Rows from block 2 of the text encoder of a small contrastive audio-text model, named by matrix and row number. Rows with one number belong to one neuron. Each number is 50 + 10 x the weight over its row's rms, rounded and kept within 0 to 99. All counts start at 0. After the name is the row's rms in percent of the matrix's.
After each neuron's rows are labels from the 100 texts, of 14976, where the neuron reaches its highest value: "fires on" is the input token at the peak. Only what is clearly more common there than usual is listed. The data: single notes of musical instruments (NSynth).
# fc1: MLP up (text_encoder.blocks.2.mlp.fc1.weight, 1152x384), inputs 128-255
# fc2: MLP down (text_encoder.blocks.2.mlp.fc2.weight, 384x1152, transposed), outputs 128-255

fc1.336 100:50 46 57 56 37 65 50 61 63 44 41 54 61 41 56 68 46 71 65 58 52 47 49 40 58 57 53 54 41 34 54 44 36 29 48 29 36 47 38 54 51 41 64 41 45 49 43 44 54 68 60 51 47 53 60 48 45 68 55 49 57 53 67 52 61 34 37 62 40 40 50 54 54 49 60 75 46 49 54 58 50 45 46 58 55 39 36 26 44 73 38 53 39 42 70 33 44 40 53 44 46 41 75 60 45 69 43 50 62 64 44 63 45 59 52 47 38 41 58 46 53 41 54 66 36 43 53 67
fc2.336 108:48 63 55 44 49 37 56 50 56 48 31 60 56 48 41 43 33 62 42 36 42 41 45 50 48 53 32 64 46 60 37 74 69 35 55 45 37 58 37 59 62 64 48 57 71 36 80 37 49 56 47 48 32 53 37 39 57 56 49 47 42 48 54 54 44 58 58 26 51 63 52 65 35 56 30 46 45 50 51 45 52 60 57 44 49 58 48 75 54 52 36 58 63 57 33 66 47 55 50 32 67 69 54 51 59 39 56 47 50 65 28 45 62 44 53 49 44 54 53 50 52 46 52 46 51 47 61 72
fires on: "127"; "50"; "lead"

fc1.708 100:54 53 55 49 45 45 52 49 56 39 48 63 48 51 71 58 40 42 41 58 65 48 57 39 54 46 32 46 59 75 50 46 51 49 34 56 49 42 62 52 39 48 57 34 52 34 37 60 49 46 54 48 36 54 43 60 42 43 63 68 62 39 46 64 52 42 47 53 57 37 44 34 46 42 40 70 44 44 64 49 46 45 31 45 37 48 44 43 62 53 38 51 34 58 48 71 51 52 44 60 43 54 42 51 50 52 39 33 41 59 45 62 53 43 56 59 50 35 33 50 52 53 63 46 34 53 48 36
fc2.708 100:66 58 70 35 59 70 64 30 47 34 43 41 54 59 54 51 48 55 51 47 20 50 36 40 50 44 37 38 62 45 37 60 56 52 41 47 62 42 41 58 26 55 40 64 44 53 49 64 32 48 56 45 52 51 50 41 68 43 44 43 55 42 69 40 62 54 45 37 54 32 44 41 61 56 39 50 43 58 32 64 67 41 48 45 71 37 48 57 51 32 57 39 48 60 48 40 62 54 55 58 41 53 49 55 45 50 31 59 45 68 56 45 53 48 44 42 41 50 56 44 58 56 53 61 51 59 40 65
fires on: "5"; "#"

fc1.162 096:68 57 40 42 41 33 46 47 59 47 43 36 38 32 65 63 36 60 43 50 54 47 60 38 50 46 50 55 39 51 73 58 48 55 47 66 41 39 46 45 49 57 64 60 52 66 50 60 63 38 58 50 41 43 45 39 48 53 44 50 63 62 43 53 36 46 67 19 53 50 65 49 45 69 47 30 48 70 51 51 29 46 46 37 55 55 43 69 51 47 31 47 71 47 51 46 56 57 30 39 54 65 59 51 52 58 58 31 50 32 55 51 40 57 55 48 66 55 51 43 47 51 33 59 50 36 45 44
fc2.162 105:45 62 42 52 38 72 31 60 38 32 48 48 36 46 40 36 55 51 38 32 48 39 38 57 53 50 46 39 57 63 60 54 50 45 47 41 58 56 42 39 64 48 41 44 60 49 35 52 31 57 43 37 58 51 51 46 32 66 47 42 25 41 51 61 66 54 61 49 52 46 51 52 47 55 46 61 35 44 53 29 59 55 64 36 52 33 67 67 59 63 56 55 48 55 48 45 42 38 47 48 54 44 58 63 63 47 41 45 53 78 44 60 45 48 43 45 58 57 60 57 64 32 51 30 47 53 41 59
fires on: "127"

fc1.700 100:56 52 41 58 40 66 50 34 64 52 42 49 40 39 46 58 58 54 62 54 52 48 39 37 41 58 73 33 55 40 68 54 43 43 51 54 60 39 45 39 55 44 41 55 43 58 48 55 45 56 52 62 64 73 38 48 51 49 59 50 39 43 45 53 56 63 44 53 51 55 53 69 55 29 39 44 41 64 52 31 53 39 58 48 42 59 56 56 34 51 56 57 52 52 55 55 52 53 57 35 50 41 33 54 57 55 39 42 71 34 45 51 56 49 47 43 64 63 39 46 57 67 61 64 44 40 52 60
fc2.700 105:60 50 33 48 60 39 65 51 36 49 44 51 37 54 39 41 43 58 46 41 35 59 39 41 52 55 43 52 59 38 44 51 33 46 73 59 74 39 49 50 53 53 28 46 40 46 53 39 43 78 45 44 39 56 49 57 59 48 52 63 48 41 48 34 48 37 50 58 62 48 70 38 46 41 46 56 32 42 47 40 58 48 39 39 63 49 47 44 51 56 43 51 61 52 45 37 58 54 68 45 37 55 54 57 30 49 50 60 39 52 48 46 36 51 38 39 65 56 64 51 52 56 29 47 70 62 57 52
fires on: "5"

fc1.421 099:69 44 58 49 56 59 57 51 43 35 47 58 68 55 64 40 43 56 56 58 47 47 63 43 60 59 20 67 45 59 61 36 63 51 52 65 42 57 45 68 51 34 37 49 57 56 59 53 65 72 54 56 58 59 51 52 68 58 47 56 54 64 53 53 41 57 57 38 34 61 60 64 58 47 49 61 62 51 45 41 54 59 54 50 65 33 61 46 52 51 70 56 58 52 45 46 70 50 52 49 49 42 63 68 68 54 58 46 55 67 38 38 51 49 47 49 44 69 63 42 50 49 42 62 50 31 31 53
fc2.421 101:52 57 43 52 64 46 48 63 54 63 36 60 67 49 63 35 70 50 29 63 34 33 36 55 42 42 52 43 53 60 50 62 32 69 37 61 51 37 47 58 49 48 67 53 43 62 46 51 48 37 39 63 49 57 60 56 63 52 44 60 59 58 38 50 56 48 36 41 61 63 51 58 29 52 44 53 54 50 46 49 35 36 44 56 43 58 63 46 34 49 32 56 45 69 48 54 53 49 64 64 61 53 54 65 63 45 40 61 48 52 51 58 56 49 48 43 36 42 53 45 36 60 62 51 57 67 57 33
fires on: "25"

fc1.319 094:62 42 64 52 54 41 40 51 62 47 45 62 50 65 72 34 37 31 39 64 28 59 25 69 60 34 65 53 45 41 51 52 48 49 62 48 60 45 52 43 44 57 49 46 44 42 47 49 52 51 37 61 49 49 59 35 51 51 49 39 44 50 46 55 47 51 54 66 53 35 51 64 50 47 37 39 58 51 44 49 65 50 54 47 54 56 46 66 52 56 64 33 43 40 55 48 39 50 38 47 58 67 39 66 57 56 38 43 49 54 41 49 30 65 48 41 77 47 59 39 64 38 67 37 54 58 52 45
fc2.319 107:42 53 48 33 46 40 51 52 48 49 39 51 59 55 41 62 53 65 64 44 47 50 56 50 53 44 61 67 52 41 60 51 55 66 76 32 45 33 38 40 66 45 41 50 42 54 54 44 66 57 60 41 63 29 68 66 53 54 54 40 39 52 50 57 62 47 37 58 51 38 33 46 57 55 38 42 50 45 48 47 50 46 42 53 61 64 67 77 50 47 28 52 62 45 58 44 49 55 73 41 39 54 56 60 42 52 40 49 50 42 64 63 28 67 59 65 52 56 30 70 57 55 56 67 56 63 57 30
fires on: "5"

fc1.726 106:37 48 40 46 45 51 51 33 48 42 56 32 55 63 50 48 47 40 59 60 27 48 35 29 40 45 45 52 60 55 60 44 55 58 49 44 45 57 54 42 50 63 32 38 46 43 56 44 52 45 67 45 49 67 42 40 59 40 46 49 44 41 41 43 39 42 44 53 55 51 58 51 43 49 27 48 44 38 59 45 40 23 70 59 54 16 30 44 44 66 42 58 51 49 43 52 58 44 53 51 36 54 59 64 48 34 59 58 53 54 45 57 44 43 31 56 25 50 44 51 50 47 48 37 60 33 52 48
fc2.726 108:66 44 34 42 50 52 56 37 51 64 49 38 53 58 44 58 49 47 58 57 50 44 65 34 51 58 51 50 45 65 42 48 33 33 55 26 62 54 51 55 40 51 60 37 46 57 58 52 57 52 48 24 61 50 47 66 52 39 48 43 61 50 62 60 54 46 66 31 42 61 39 57 52 63 42 45 31 66 34 39 38 37 47 56 54 61 52 49 52 59 54 48 35 57 48 63 63 54 40 49 53 42 48 49 27 51 64 52 68 41 51 49 53 34 55 44 51 37 57 63 47 50 44 60 49 56 61 55
fires on: "25"

fc1.626 100:38 61 63 54 52 58 61 54 55 43 67 46 43 36 59 54 60 49 46 52 48 70 51 59 47 35 50 42 55 43 50 60 41 54 51 59 41 46 62 37 60 57 51 54 37 52 51 50 53 46 44 45 51 41 53 51 55 75 24 39 30 58 63 31 45 47 46 52 41 33 37 45 51 46 55 50 38 44 59 40 54 41 43 53 51 62 47 56 48 57 48 42 51 54 33 37 49 68 62 44 48 56 54 59 54 44 46 55 58 25 65 55 49 42 51 38 60 36 68 65 38 45 63 33 65 46 70 47
fc2.626 105:64 54 44 52 46 65 64 57 49 52 32 39 63 50 42 47 61 43 53 64 42 37 37 54 65 52 46 66 45 64 59 34 51 39 47 76 63 35 49 43 50 46 51 51 53 42 40 38 51 50 40 52 53 47 67 44 50 37 55 60 60 43 61 58 39 53 40 51 37 54 42 38 52 50 53 47 52 72 41 48 40 51 40 32 57 45 54 71 34 35 63 53 64 57 64 47 47 29 45 49 45 56 44 42 71 60 47 68 52 58 40 39 38 34 59 40 59 52 38 46 53 26 48 47 45 38 45 52
fires on: "5"; "f2"

fc1.633 098:42 38 57 49 54 46 53 52 50 44 27 40 45 59 42 51 51 50 35 61 59 60 62 64 39 44 55 28 58 55 70 46 43 44 54 30 54 53 42 58 18 48 64 51 61 43 48 55 42 43 51 56 64 47 63 40 42 47 34 38 61 70 67 41 61 39 47 33 44 45 43 44 44 58 48 65 33 53 61 37 46 37 26 52 47 40 44 45 58 45 47 43 50 43 47 33 54 54 32 44 43 39 42 56 50 56 52 55 55 46 41 62 48 38 50 52 42 60 52 55 42 44 53 41 40 39 38 55
fc2.633 097:56 66 33 37 48 61 62 39 65 55 60 41 48 35 35 56 45 54 60 48 51 58 52 52 44 51 62 61 53 63 48 47 65 41 69 46 50 35 43 35 36 51 53 55 51 46 39 57 57 34 54 24 31 56 54 53 54 40 53 57 51 50 54 43 49 42 48 69 57 48 52 24 46 48 46 62 58 54 50 58 54 29 44 58 47 51 64 46 55 45 46 58 54 54 50 41 54 45 48 45 58 63 49 40 45 46 50 43 51 49 55 51 54 52 37 53 68 38 47 61 47 69 42 42 29 59 43 53
fires on: "127"

fc1.397 095:51 58 42 42 61 46 50 55 44 52 37 62 47 56 30 48 36 49 35 59 70 54 45 42 41 55 44 40 50 41 57 32 62 63 30 78 54 56 44 52 50 55 53 47 68 59 39 69 51 58 50 42 50 45 48 43 50 53 33 52 43 38 59 51 53 45 43 39 50 47 42 59 33 52 36 68 30 60 43 58 48 64 51 65 42 60 38 69 59 51 40 52 42 40 57 62 53 58 63 58 57 53 47 56 39 39 41 45 53 40 57 42 41 36 22 49 47 59 80 23 40 48 68 54 51 39 59 50
fc2.397 093:48 60 39 34 59 42 69 47 31 62 53 45 65 57 60 48 52 58 55 41 52 39 60 53 63 45 48 57 61 36 40 63 54 52 45 50 37 44 57 50 52 49 51 68 41 47 47 49 60 45 45 68 54 43 38 53 76 30 56 65 42 51 49 30 39 55 31 52 56 58 53 46 52 57 34 57 61 42 56 48 55 41 57 49 59 49 42 47 48 60 64 67 44 52 52 50 42 42 46 59 49 41 41 74 59 42 40 46 64 44 36 58 47 47 36 55 57 63 45 58 58 54 56 45 51 71 37 58
fires on: "bass"; "c"

fc1.303 101:52 61 64 34 61 50 50 45 72 44 71 66 48 64 47 57 43 27 58 53 59 60 51 51 46 63 47 47 40 53 38 56 63 58 75 59 40 60 57 46 64 67 31 54 29 48 62 35 52 54 60 49 44 66 62 68 65 55 49 50 37 62 60 44 38 37 36 43 51 60 58 50 46 56 27 54 65 48 48 71 43 65 54 51 39 59 64 59 44 49 57 46 66 48 38 45 69 50 45 39 60 67 43 47 48 53 47 39 69 48 45 60 60 54 58 61 55 52 47 44 47 46 35 55 68 53 48 41
fc2.303 097:64 55 54 61 59 37 44 38 48 38 54 24 39 52 68 55 43 69 54 36 26 48 44 42 53 52 61 62 55 44 51 49 38 50 54 69 46 59 46 64 43 53 43 54 72 41 52 54 36 50 47 52 55 34 58 46 47 39 68 76 50 34 43 49 56 61 64 46 36 49 56 47 33 74 65 49 44 39 52 46 54 52 46 60 55 42 41 54 39 37 36 62 64 21 59 46 24 58 67 49 61 58 54 64 41 51 59 49 40 42 56 52 62 65 58 45 45 59 51 52 62 68 53 39 51 43 66 51
fires on: "5"

fc1.139 098:40 47 51 55 53 37 59 42 41 55 35 47 40 38 51 63 58 45 41 62 48 37 52 44 46 49 45 54 50 50 50 51 53 60 51 48 43 56 44 54 51 44 29 50 49 46 54 55 51 69 51 53 72 36 37 42 53 56 61 42 34 45 41 58 55 56 63 58 62 60 61 47 61 37 49 50 68 61 58 53 44 51 56 52 38 52 53 53 47 35 54 42 57 47 53 39 57 42 58 53 43 61 58 51 49 58 49 43 48 69 55 58 61 45 51 55 71 67 48 48 53 78 46 45 44 53 60 65
fc2.139 103:47 49 51 39 58 41 49 48 56 60 54 66 45 40 46 53 57 58 53 32 59 44 34 60 39 52 32 39 44 57 58 59 47 46 43 56 48 56 46 63 51 34 52 44 57 47 44 54 52 37 53 45 50 40 41 45 34 66 55 53 56 52 63 52 58 55 53 56 54 76 56 52 45 55 63 30 38 34 49 43 56 53 47 55 33 41 59 55 45 68 41 53 57 49 47 48 60 45 53 50 57 47 54 49 48 39 35 59 46 49 33 38 45 38 44 67 47 43 66 40 43 53 50 25 48 35 51 49
fires on: "127"; "4"

fc1.210 099:69 52 40 37 52 44 40 42 40 51 48 54 27 76 39 49 54 55 48 54 40 43 48 49 55 41 41 51 50 63 43 58 64 34 42 32 54 44 65 33 48 36 45 42 62 54 51 41 31 53 53 55 65 62 60 44 59 53 68 39 43 34 58 49 49 33 61 30 41 53 30 43 48 47 58 46 59 38 49 38 60 55 53 59 48 54 52 62 55 61 35 62 58 46 32 51 63 52 49 46 53 76 46 50 38 50 55 66 37 42 61 41 51 36 56 60 27 55 32 45 49 65 53 75 39 55 48 51
fc2.210 092:50 50 53 47 54 65 46 42 40 51 59 66 66 39 50 47 50 49 61 69 59 58 61 52 50 32 56 61 45 68 63 37 57 48 54 59 34 47 54 45 54 56 39 48 70 52 53 67 56 53 23 49 66 60 39 41 61 55 33 46 68 67 26 46 36 48 50 41 45 62 62 63 39 44 39 55 60 59 42 48 58 46 67 49 41 42 53 62 49 33 43 63 62 53 55 50 54 45 30 59 56 29 64 58 35 41 46 23 41 62 39 44 52 55 44 51 37 58 59 55 49 26 36 59 51 49 43 56
fires on: "25"

fc1.657 095:60 60 50 59 45 62 51 44 35 52 36 50 53 64 67 40 45 48 63 46 46 63 57 47 46 39 34 56 32 64 30 42 56 44 50 50 43 42 53 54 46 57 39 51 52 46 74 60 41 39 48 46 49 41 60 38 41 61 51 52 53 42 60 48 52 50 57 64 41 41 61 52 49 44 44 62 38 44 40 42 48 50 60 47 50 55 51 62 33 46 81 39 70 29 47 51 44 27 57 63 47 46 36 33 42 60 37 43 72 35 42 54 32 56 59 58 72 57 38 41 59 60 62 40 52 59 46 50
fc2.657 097:16 41 47 63 54 43 39 39 47 58 26 47 45 67 43 48 51 40 45 52 30 46 33 57 45 48 61 44 63 52 72 48 55 43 56 58 41 58 28 18 63 40 56 43 65 51 49 46 51 31 57 62 53 60 44 62 51 59 51 44 30 51 44 52 35 44 37 35 45 63 42 45 61 50 61 52 55 48 51 71 54 48 44 45 72 47 66 47 37 43 40 35 58 45 60 69 53 66 45 41 51 55 72 38 49 30 43 45 48 47 49 49 74 29 59 56 42 58 52 40 51 58 46 53 49 49 41 63
fires on: "127"; "d6"

fc1.294 103:42 49 58 52 61 37 42 43 54 66 44 49 51 42 49 51 61 43 51 49 59 49 43 61 49 47 62 49 57 50 46 47 52 62 58 73 54 65 39 49 59 58 36 43 58 55 60 59 72 33 57 49 40 44 52 44 44 55 46 55 61 31 61 72 47 51 70 42 45 65 57 78 44 40 57 45 49 37 58 41 31 56 55 43 44 66 50 58 35 62 39 61 52 43 28 44 44 47 45 49 54 51 56 23 56 66 30 48 61 49 23 42 38 50 65 38 45 40 65 60 46 59 50 64 41 54 57 53
fc2.294 113:54 38 42 58 43 41 54 48 55 75 47 33 58 44 56 41 47 50 46 63 60 52 59 42 35 47 38 46 63 68 63 67 75 47 54 43 47 45 26 40 58 51 52 48 44 65 52 33 65 60 60 44 38 56 45 34 28 53 44 56 40 66 53 49 52 50 42 56 42 48 59 44 46 44 44 30 49 52 43 71 71 42 52 52 55 37 47 64 49 43 37 67 44 39 43 52 50 43 48 65 62 55 69 54 53 52 50 49 49 53 58 44 80 37 46 45 57 49 52 45 48 41 50 60 54 53 50 64
fires on: "25"

fc1.628 099:55 42 52 48 46 42 49 51 60 44 51 46 60 45 59 45 55 48 44 45 46 63 53 46 52 51 60 54 48 51 56 31 43 48 46 62 51 45 54 53 43 42 58 49 41 63 58 38 44 68 33 50 48 51 53 39 54 48 57 54 43 52 52 68 71 40 37 44 62 33 43 53 36 45 39 46 41 43 54 52 76 44 54 69 46 59 56 34 43 50 64 39 54 59 38 46 66 56 47 51 49 57 32 59 73 53 44 65 52 46 65 54 51 77 36 37 55 45 50 50 46 37 62 51 55 34 54 46
fc2.628 095:45 51 53 45 45 43 48 54 55 57 51 62 60 69 58 70 35 43 54 68 61 69 48 47 51 38 50 58 43 55 60 61 44 59 64 54 41 48 67 62 46 33 51 55 44 36 55 58 58 43 37 57 38 55 42 49 48 58 44 38 56 32 41 63 56 49 66 61 66 42 64 27 46 35 58 52 63 49 45 60 61 48 39 54 64 32 48 35 55 48 65 41 59 60 68 44 40 56 39 55 45 47 63 49 43 59 46 46 53 55 51 59 23 50 48 49 44 44 58 51 53 45 51 45 58 42 53 38
fires on: "5"; "#"

fc1.60 099:53 45 31 49 65 54 50 40 60 48 51 52 52 48 59 60 39 41 32 35 49 50 36 59 41 36 48 43 22 54 55 53 60 54 57 53 34 47 59 52 51 58 62 63 59 61 57 58 60 53 50 45 59 48 47 56 38 56 55 42 49 33 45 63 51 47 72 27 57 60 51 40 36 74 44 38 68 39 41 37 37 47 57 58 47 33 45 45 42 56 69 73 46 53 53 45 55 51 40 58 55 51 67 48 51 67 51 53 57 55 49 46 50 57 45 50 45 46 42 49 48 64 38 42 37 63 43 46
fc2.60 094:62 49 59 44 53 59 56 51 44 51 35 36 44 38 58 42 61 31 37 48 45 50 69 62 65 52 40 61 55 37 56 57 40 45 50 43 41 61 51 65 64 60 44 47 35 39 46 40 53 50 42 49 66 45 33 49 42 47 57 44 33 61 43 48 47 49 48 67 52 53 50 66 34 53 48 51 55 45 26 44 36 46 38 36 42 38 53 46 38 49 62 39 54 32 54 60 43 56 49 49 42 40 71 52 53 45 33 70 50 42 44 47 45 46 41 51 47 53 53 49 27 46 36 35 54 47 62 59
fires on: "25"; "c"

fc1.392 103:44 54 55 59 40 60 57 40 42 46 46 43 60 49 31 54 56 33 29 54 60 45 56 59 81 50 54 43 31 26 50 64 56 59 53 52 45 49 46 48 66 45 58 46 48 39 59 55 52 71 48 76 53 57 60 51 37 51 60 56 33 48 39 42 42 42 65 53 62 55 41 56 48 65 54 60 61 51 47 29 65 41 61 46 59 41 56 54 44 34 31 57 60 42 53 60 50 36 58 75 48 50 51 49 54 61 57 65 53 55 50 51 39 50 55 43 49 41 62 47 60 46 49 37 57 40 47 29
fc2.392 099:56 41 41 60 74 51 47 54 57 42 42 63 45 54 61 49 59 35 58 50 53 50 62 55 36 44 60 43 44 57 47 43 39 52 64 57 46 45 39 49 37 48 45 58 68 69 38 63 45 59 39 45 36 55 59 58 53 37 49 41 31 42 54 50 62 67 51 39 64 51 49 51 33 35 54 46 63 63 32 60 57 42 49 48 46 39 48 41 33 57 45 60 42 40 52 49 54 43 59 32 50 51 48 67 29 37 51 40 42 62 56 39 73 50 47 37 57 26 44 46 50 52 61 41 53 42 51 64
fires on: "5"

fc1.372 102:46 39 75 74 60 56 62 57 59 55 60 56 51 48 56 63 65 49 46 43 48 43 61 26 44 53 36 38 67 55 53 37 61 50 66 56 45 50 46 57 55 45 35 54 43 50 56 37 36 48 60 50 38 59 44 61 42 39 43 58 54 51 78 62 56 35 57 30 38 43 40 55 39 56 61 51 56 38 42 67 47 54 49 61 52 38 55 45 50 64 45 57 54 36 54 55 49 48 62 55 67 49 55 49 53 57 58 49 44 32 38 40 61 49 55 46 48 65 39 29 45 53 51 51 47 55 54 46
fc2.372 102:61 53 47 61 47 43 43 50 41 60 38 45 43 47 66 57 57 46 53 46 69 52 53 45 59 31 43 43 41 46 52 50 47 69 32 46 29 36 43 43 39 52 29 44 54 59 42 39 60 43 50 23 61 64 39 47 59 45 54 55 33 48 36 54 50 46 56 63 45 58 44 52 70 40 47 51 68 55 43 48 47 61 52 76 59 52 52 53 41 42 42 69 39 50 42 45 36 44 56 65 57 50 36 61 46 41 55 46 49 46 52 37 52 57 56 43 32 54 62 60 60 61 49 55 53 62 42 51
fires on: "synthetic"; "c8"

fc1.689 100:38 61 64 70 67 60 40 52 45 56 49 48 60 43 43 30 45 50 38 55 53 43 69 52 57 38 35 47 41 52 61 47 71 43 66 36 44 56 64 46 77 49 55 54 57 62 62 50 55 53 41 64 36 50 47 44 53 47 44 65 43 45 54 50 63 49 41 34 71 38 67 45 50 45 44 71 52 53 40 40 49 62 40 60 56 49 44 61 36 41 42 47 52 37 49 59 48 50 34 51 44 43 47 41 59 52 55 40 60 44 55 37 42 59 45 38 47 51 50 64 43 41 52 41 45 28 53 53
fc2.689 092:48 50 43 56 69 50 54 62 33 32 38 55 62 64 58 17 48 37 45 36 66 54 43 46 52 59 48 43 60 41 40 59 46 44 57 45 52 45 59 43 42 52 46 53 55 52 59 61 52 65 70 59 41 49 60 43 62 44 58 30 50 52 46 46 36 38 67 45 38 57 54 53 54 40 49 52 61 51 55 51 25 54 54 41 64 68 58 37 49 46 75 41 60 42 52 37 45 52 47 67 45 69 51 63 57 50 53 76 38 46 46 52 67 57 53 58 66 55 41 49 65 60 54 30 33 55 28 61
fires on: "127"

fc1.377 100:54 52 24 55 39 37 42 45 59 58 67 51 62 52 61 60 35 47 44 39 40 31 34 45 59 59 57 48 52 38 36 69 45 40 58 54 40 43 36 55 53 54 71 49 56 71 40 50 45 54 34 60 39 58 48 39 32 39 52 51 41 57 47 49 59 43 50 41 55 61 45 38 48 50 42 49 63 43 47 42 44 41 51 63 61 30 43 60 58 42 60 44 49 64 51 57 55 54 51 36 61 42 81 53 42 63 39 45 62 50 30 52 47 38 45 55 40 45 52 51 53 47 43 54 26 78 54 52
fc2.377 100:48 54 47 49 76 53 39 69 60 63 63 54 48 46 35 64 50 51 50 62 58 59 44 27 41 69 57 48 43 63 29 47 66 53 51 55 44 61 54 51 46 43 45 52 56 56 62 47 49 45 58 47 41 63 51 61 23 35 43 38 50 53 46 41 52 53 55 78 52 35 50 47 44 51 41 61 45 47 44 64 48 62 49 60 39 55 48 50 43 60 63 58 54 44 53 63 44 47 60 53 38 49 46 51 36 67 67 30 59 47 69 47 58 57 59 29 51 71 56 55 65 62 40 62 50 46 50 34
fires on: "25"; "synthetic"

fc1.649 097:56 37 59 58 42 58 45 45 66 33 50 51 43 48 46 37 51 60 37 47 29 59 53 66 59 47 46 38 38 48 56 54 56 39 68 60 34 41 34 39 36 34 67 58 65 64 56 56 45 64 56 47 53 58 43 59 52 41 56 67 61 52 36 52 40 38 69 36 38 57 50 45 57 44 55 54 57 42 50 64 37 42 47 67 56 48 47 46 59 37 56 48 51 51 56 55 71 58 45 69 45 63 75 46 43 56 53 60 48 54 51 47 34 28 40 53 51 41 57 40 36 50 50 41 40 36 49 40
fc2.649 102:53 57 40 47 47 53 38 54 75 60 53 53 65 68 34 49 59 43 50 64 39 56 47 51 43 44 45 60 55 56 37 52 57 45 54 54 47 53 54 50 53 58 46 40 49 65 41 55 65 43 36 64 47 50 47 38 56 53 43 47 52 55 41 60 41 48 42 49 52 51 48 44 48 50 39 42 74 33 44 35 69 47 47 37 25 44 50 48 48 31 56 50 50 46 59 69 44 70 44 57 50 41 51 47 64 41 28 59 32 62 48 49 59 38 76 65 46 60 36 47 38 57 55 47 44 41 48 57
fires on: "25"; "organ"

fc1.711 109:45 55 50 41 36 47 59 45 41 57 43 50 54 52 27 48 57 51 50 51 52 52 55 66 64 60 34 56 28 45 49 42 62 45 64 45 36 43 39 47 53 39 63 56 37 51 38 53 53 54 46 61 62 55 38 53 45 50 55 37 45 39 54 53 46 50 62 34 35 37 64 51 58 57 68 59 50 43 54 44 49 62 69 53 56 59 55 61 49 33 49 43 42 58 46 49 51 45 56 52 40 51 45 55 44 52 57 54 54 45 58 52 46 48 32 55 63 47 58 33 46 45 44 43 51 55 37 42
fc2.711 103:31 53 50 64 53 71 38 44 59 45 45 33 34 49 41 53 36 54 59 55 43 49 50 63 59 38 47 66 54 50 52 42 46 23 51 49 48 55 51 40 69 53 49 35 51 43 75 51 45 48 43 46 45 57 46 61 46 68 64 63 56 45 53 66 66 71 52 51 45 57 50 32 43 62 43 37 51 49 48 44 88 44 38 45 43 41 34 47 62 35 44 59 63 38 38 53 40 49 57 43 57 58 42 46 62 45 57 49 44 40 58 53 50 54 59 47 52 47 47 66 56 53 46 57 63 47 52 53
fires on: "bass"; "organ"; "c0"

fc1.434 098:63 44 38 42 56 56 39 51 56 66 59 61 54 53 34 59 33 78 60 52 61 60 48 50 59 52 42 56 48 59 51 50 37 48 45 54 53 52 52 43 40 42 44 55 51 54 50 58 39 58 54 49 51 56 38 64 43 45 64 37 56 40 48 52 55 40 47 35 44 41 43 44 72 36 44 59 50 52 73 55 63 54 51 48 43 57 40 46 52 58 42 49 47 51 41 48 40 46 64 48 56 38 39 42 33 54 64 32 57 60 45 36 59 47 50 63 47 44 44 63 55 64 35 58 59 57 48 56
fc2.434 093:50 57 54 43 54 49 53 44 58 38 45 50 45 58 53 31 48 45 52 51 48 54 44 51 65 55 46 58 58 54 55 49 43 55 51 50 45 33 54 68 52 57 54 60 51 60 71 42 54 53 55 50 49 37 47 57 60 47 52 57 49 57 47 50 46 34 58 50 38 53 69 42 54 57 42 49 62 47 44 65 56 59 46 46 49 55 68 51 47 42 62 61 43 45 58 62 67 38 57 57 34 60 60 66 52 77 49 28 49 46 53 61 51 60 47 52 54 49 55 41 53 54 62 31 56 38 31 41
fires on: "bass"

fc1.255 097:51 52 48 57 61 51 53 48 52 67 43 47 47 47 49 45 46 43 66 42 41 47 58 57 46 42 39 34 61 74 45 50 52 56 49 58 51 51 53 51 61 43 60 67 47 46 53 48 63 56 58 37 57 26 45 55 42 69 57 44 42 59 43 48 36 44 42 71 47 48 47 45 52 51 42 48 37 61 53 44 41 49 51 33 51 39 21 49 56 43 53 56 47 43 46 48 66 35 53 42 45 55 48 49 50 61 40 66 43 47 78 53 68 54 55 62 51 30 39 52 36 26 54 58 43 38 56 39
fc2.255 095:47 66 30 63 61 63 54 76 51 52 44 56 44 57 35 42 45 34 64 59 51 31 44 34 49 35 58 53 42 53 43 43 64 31 35 39 71 56 55 41 34 65 56 33 54 46 45 58 43 45 66 52 39 43 44 54 49 43 45 59 47 52 55 58 45 61 48 48 56 48 56 67 50 42 69 50 64 58 44 46 37 44 47 64 40 43 60 49 40 66 51 39 40 57 64 54 61 54 59 42 57 58 63 54 56 41 40 43 51 43 44 47 57 36 70 41 43 40 58 50 61 68 44 41 57 53 50 57
fires on: "synthetic"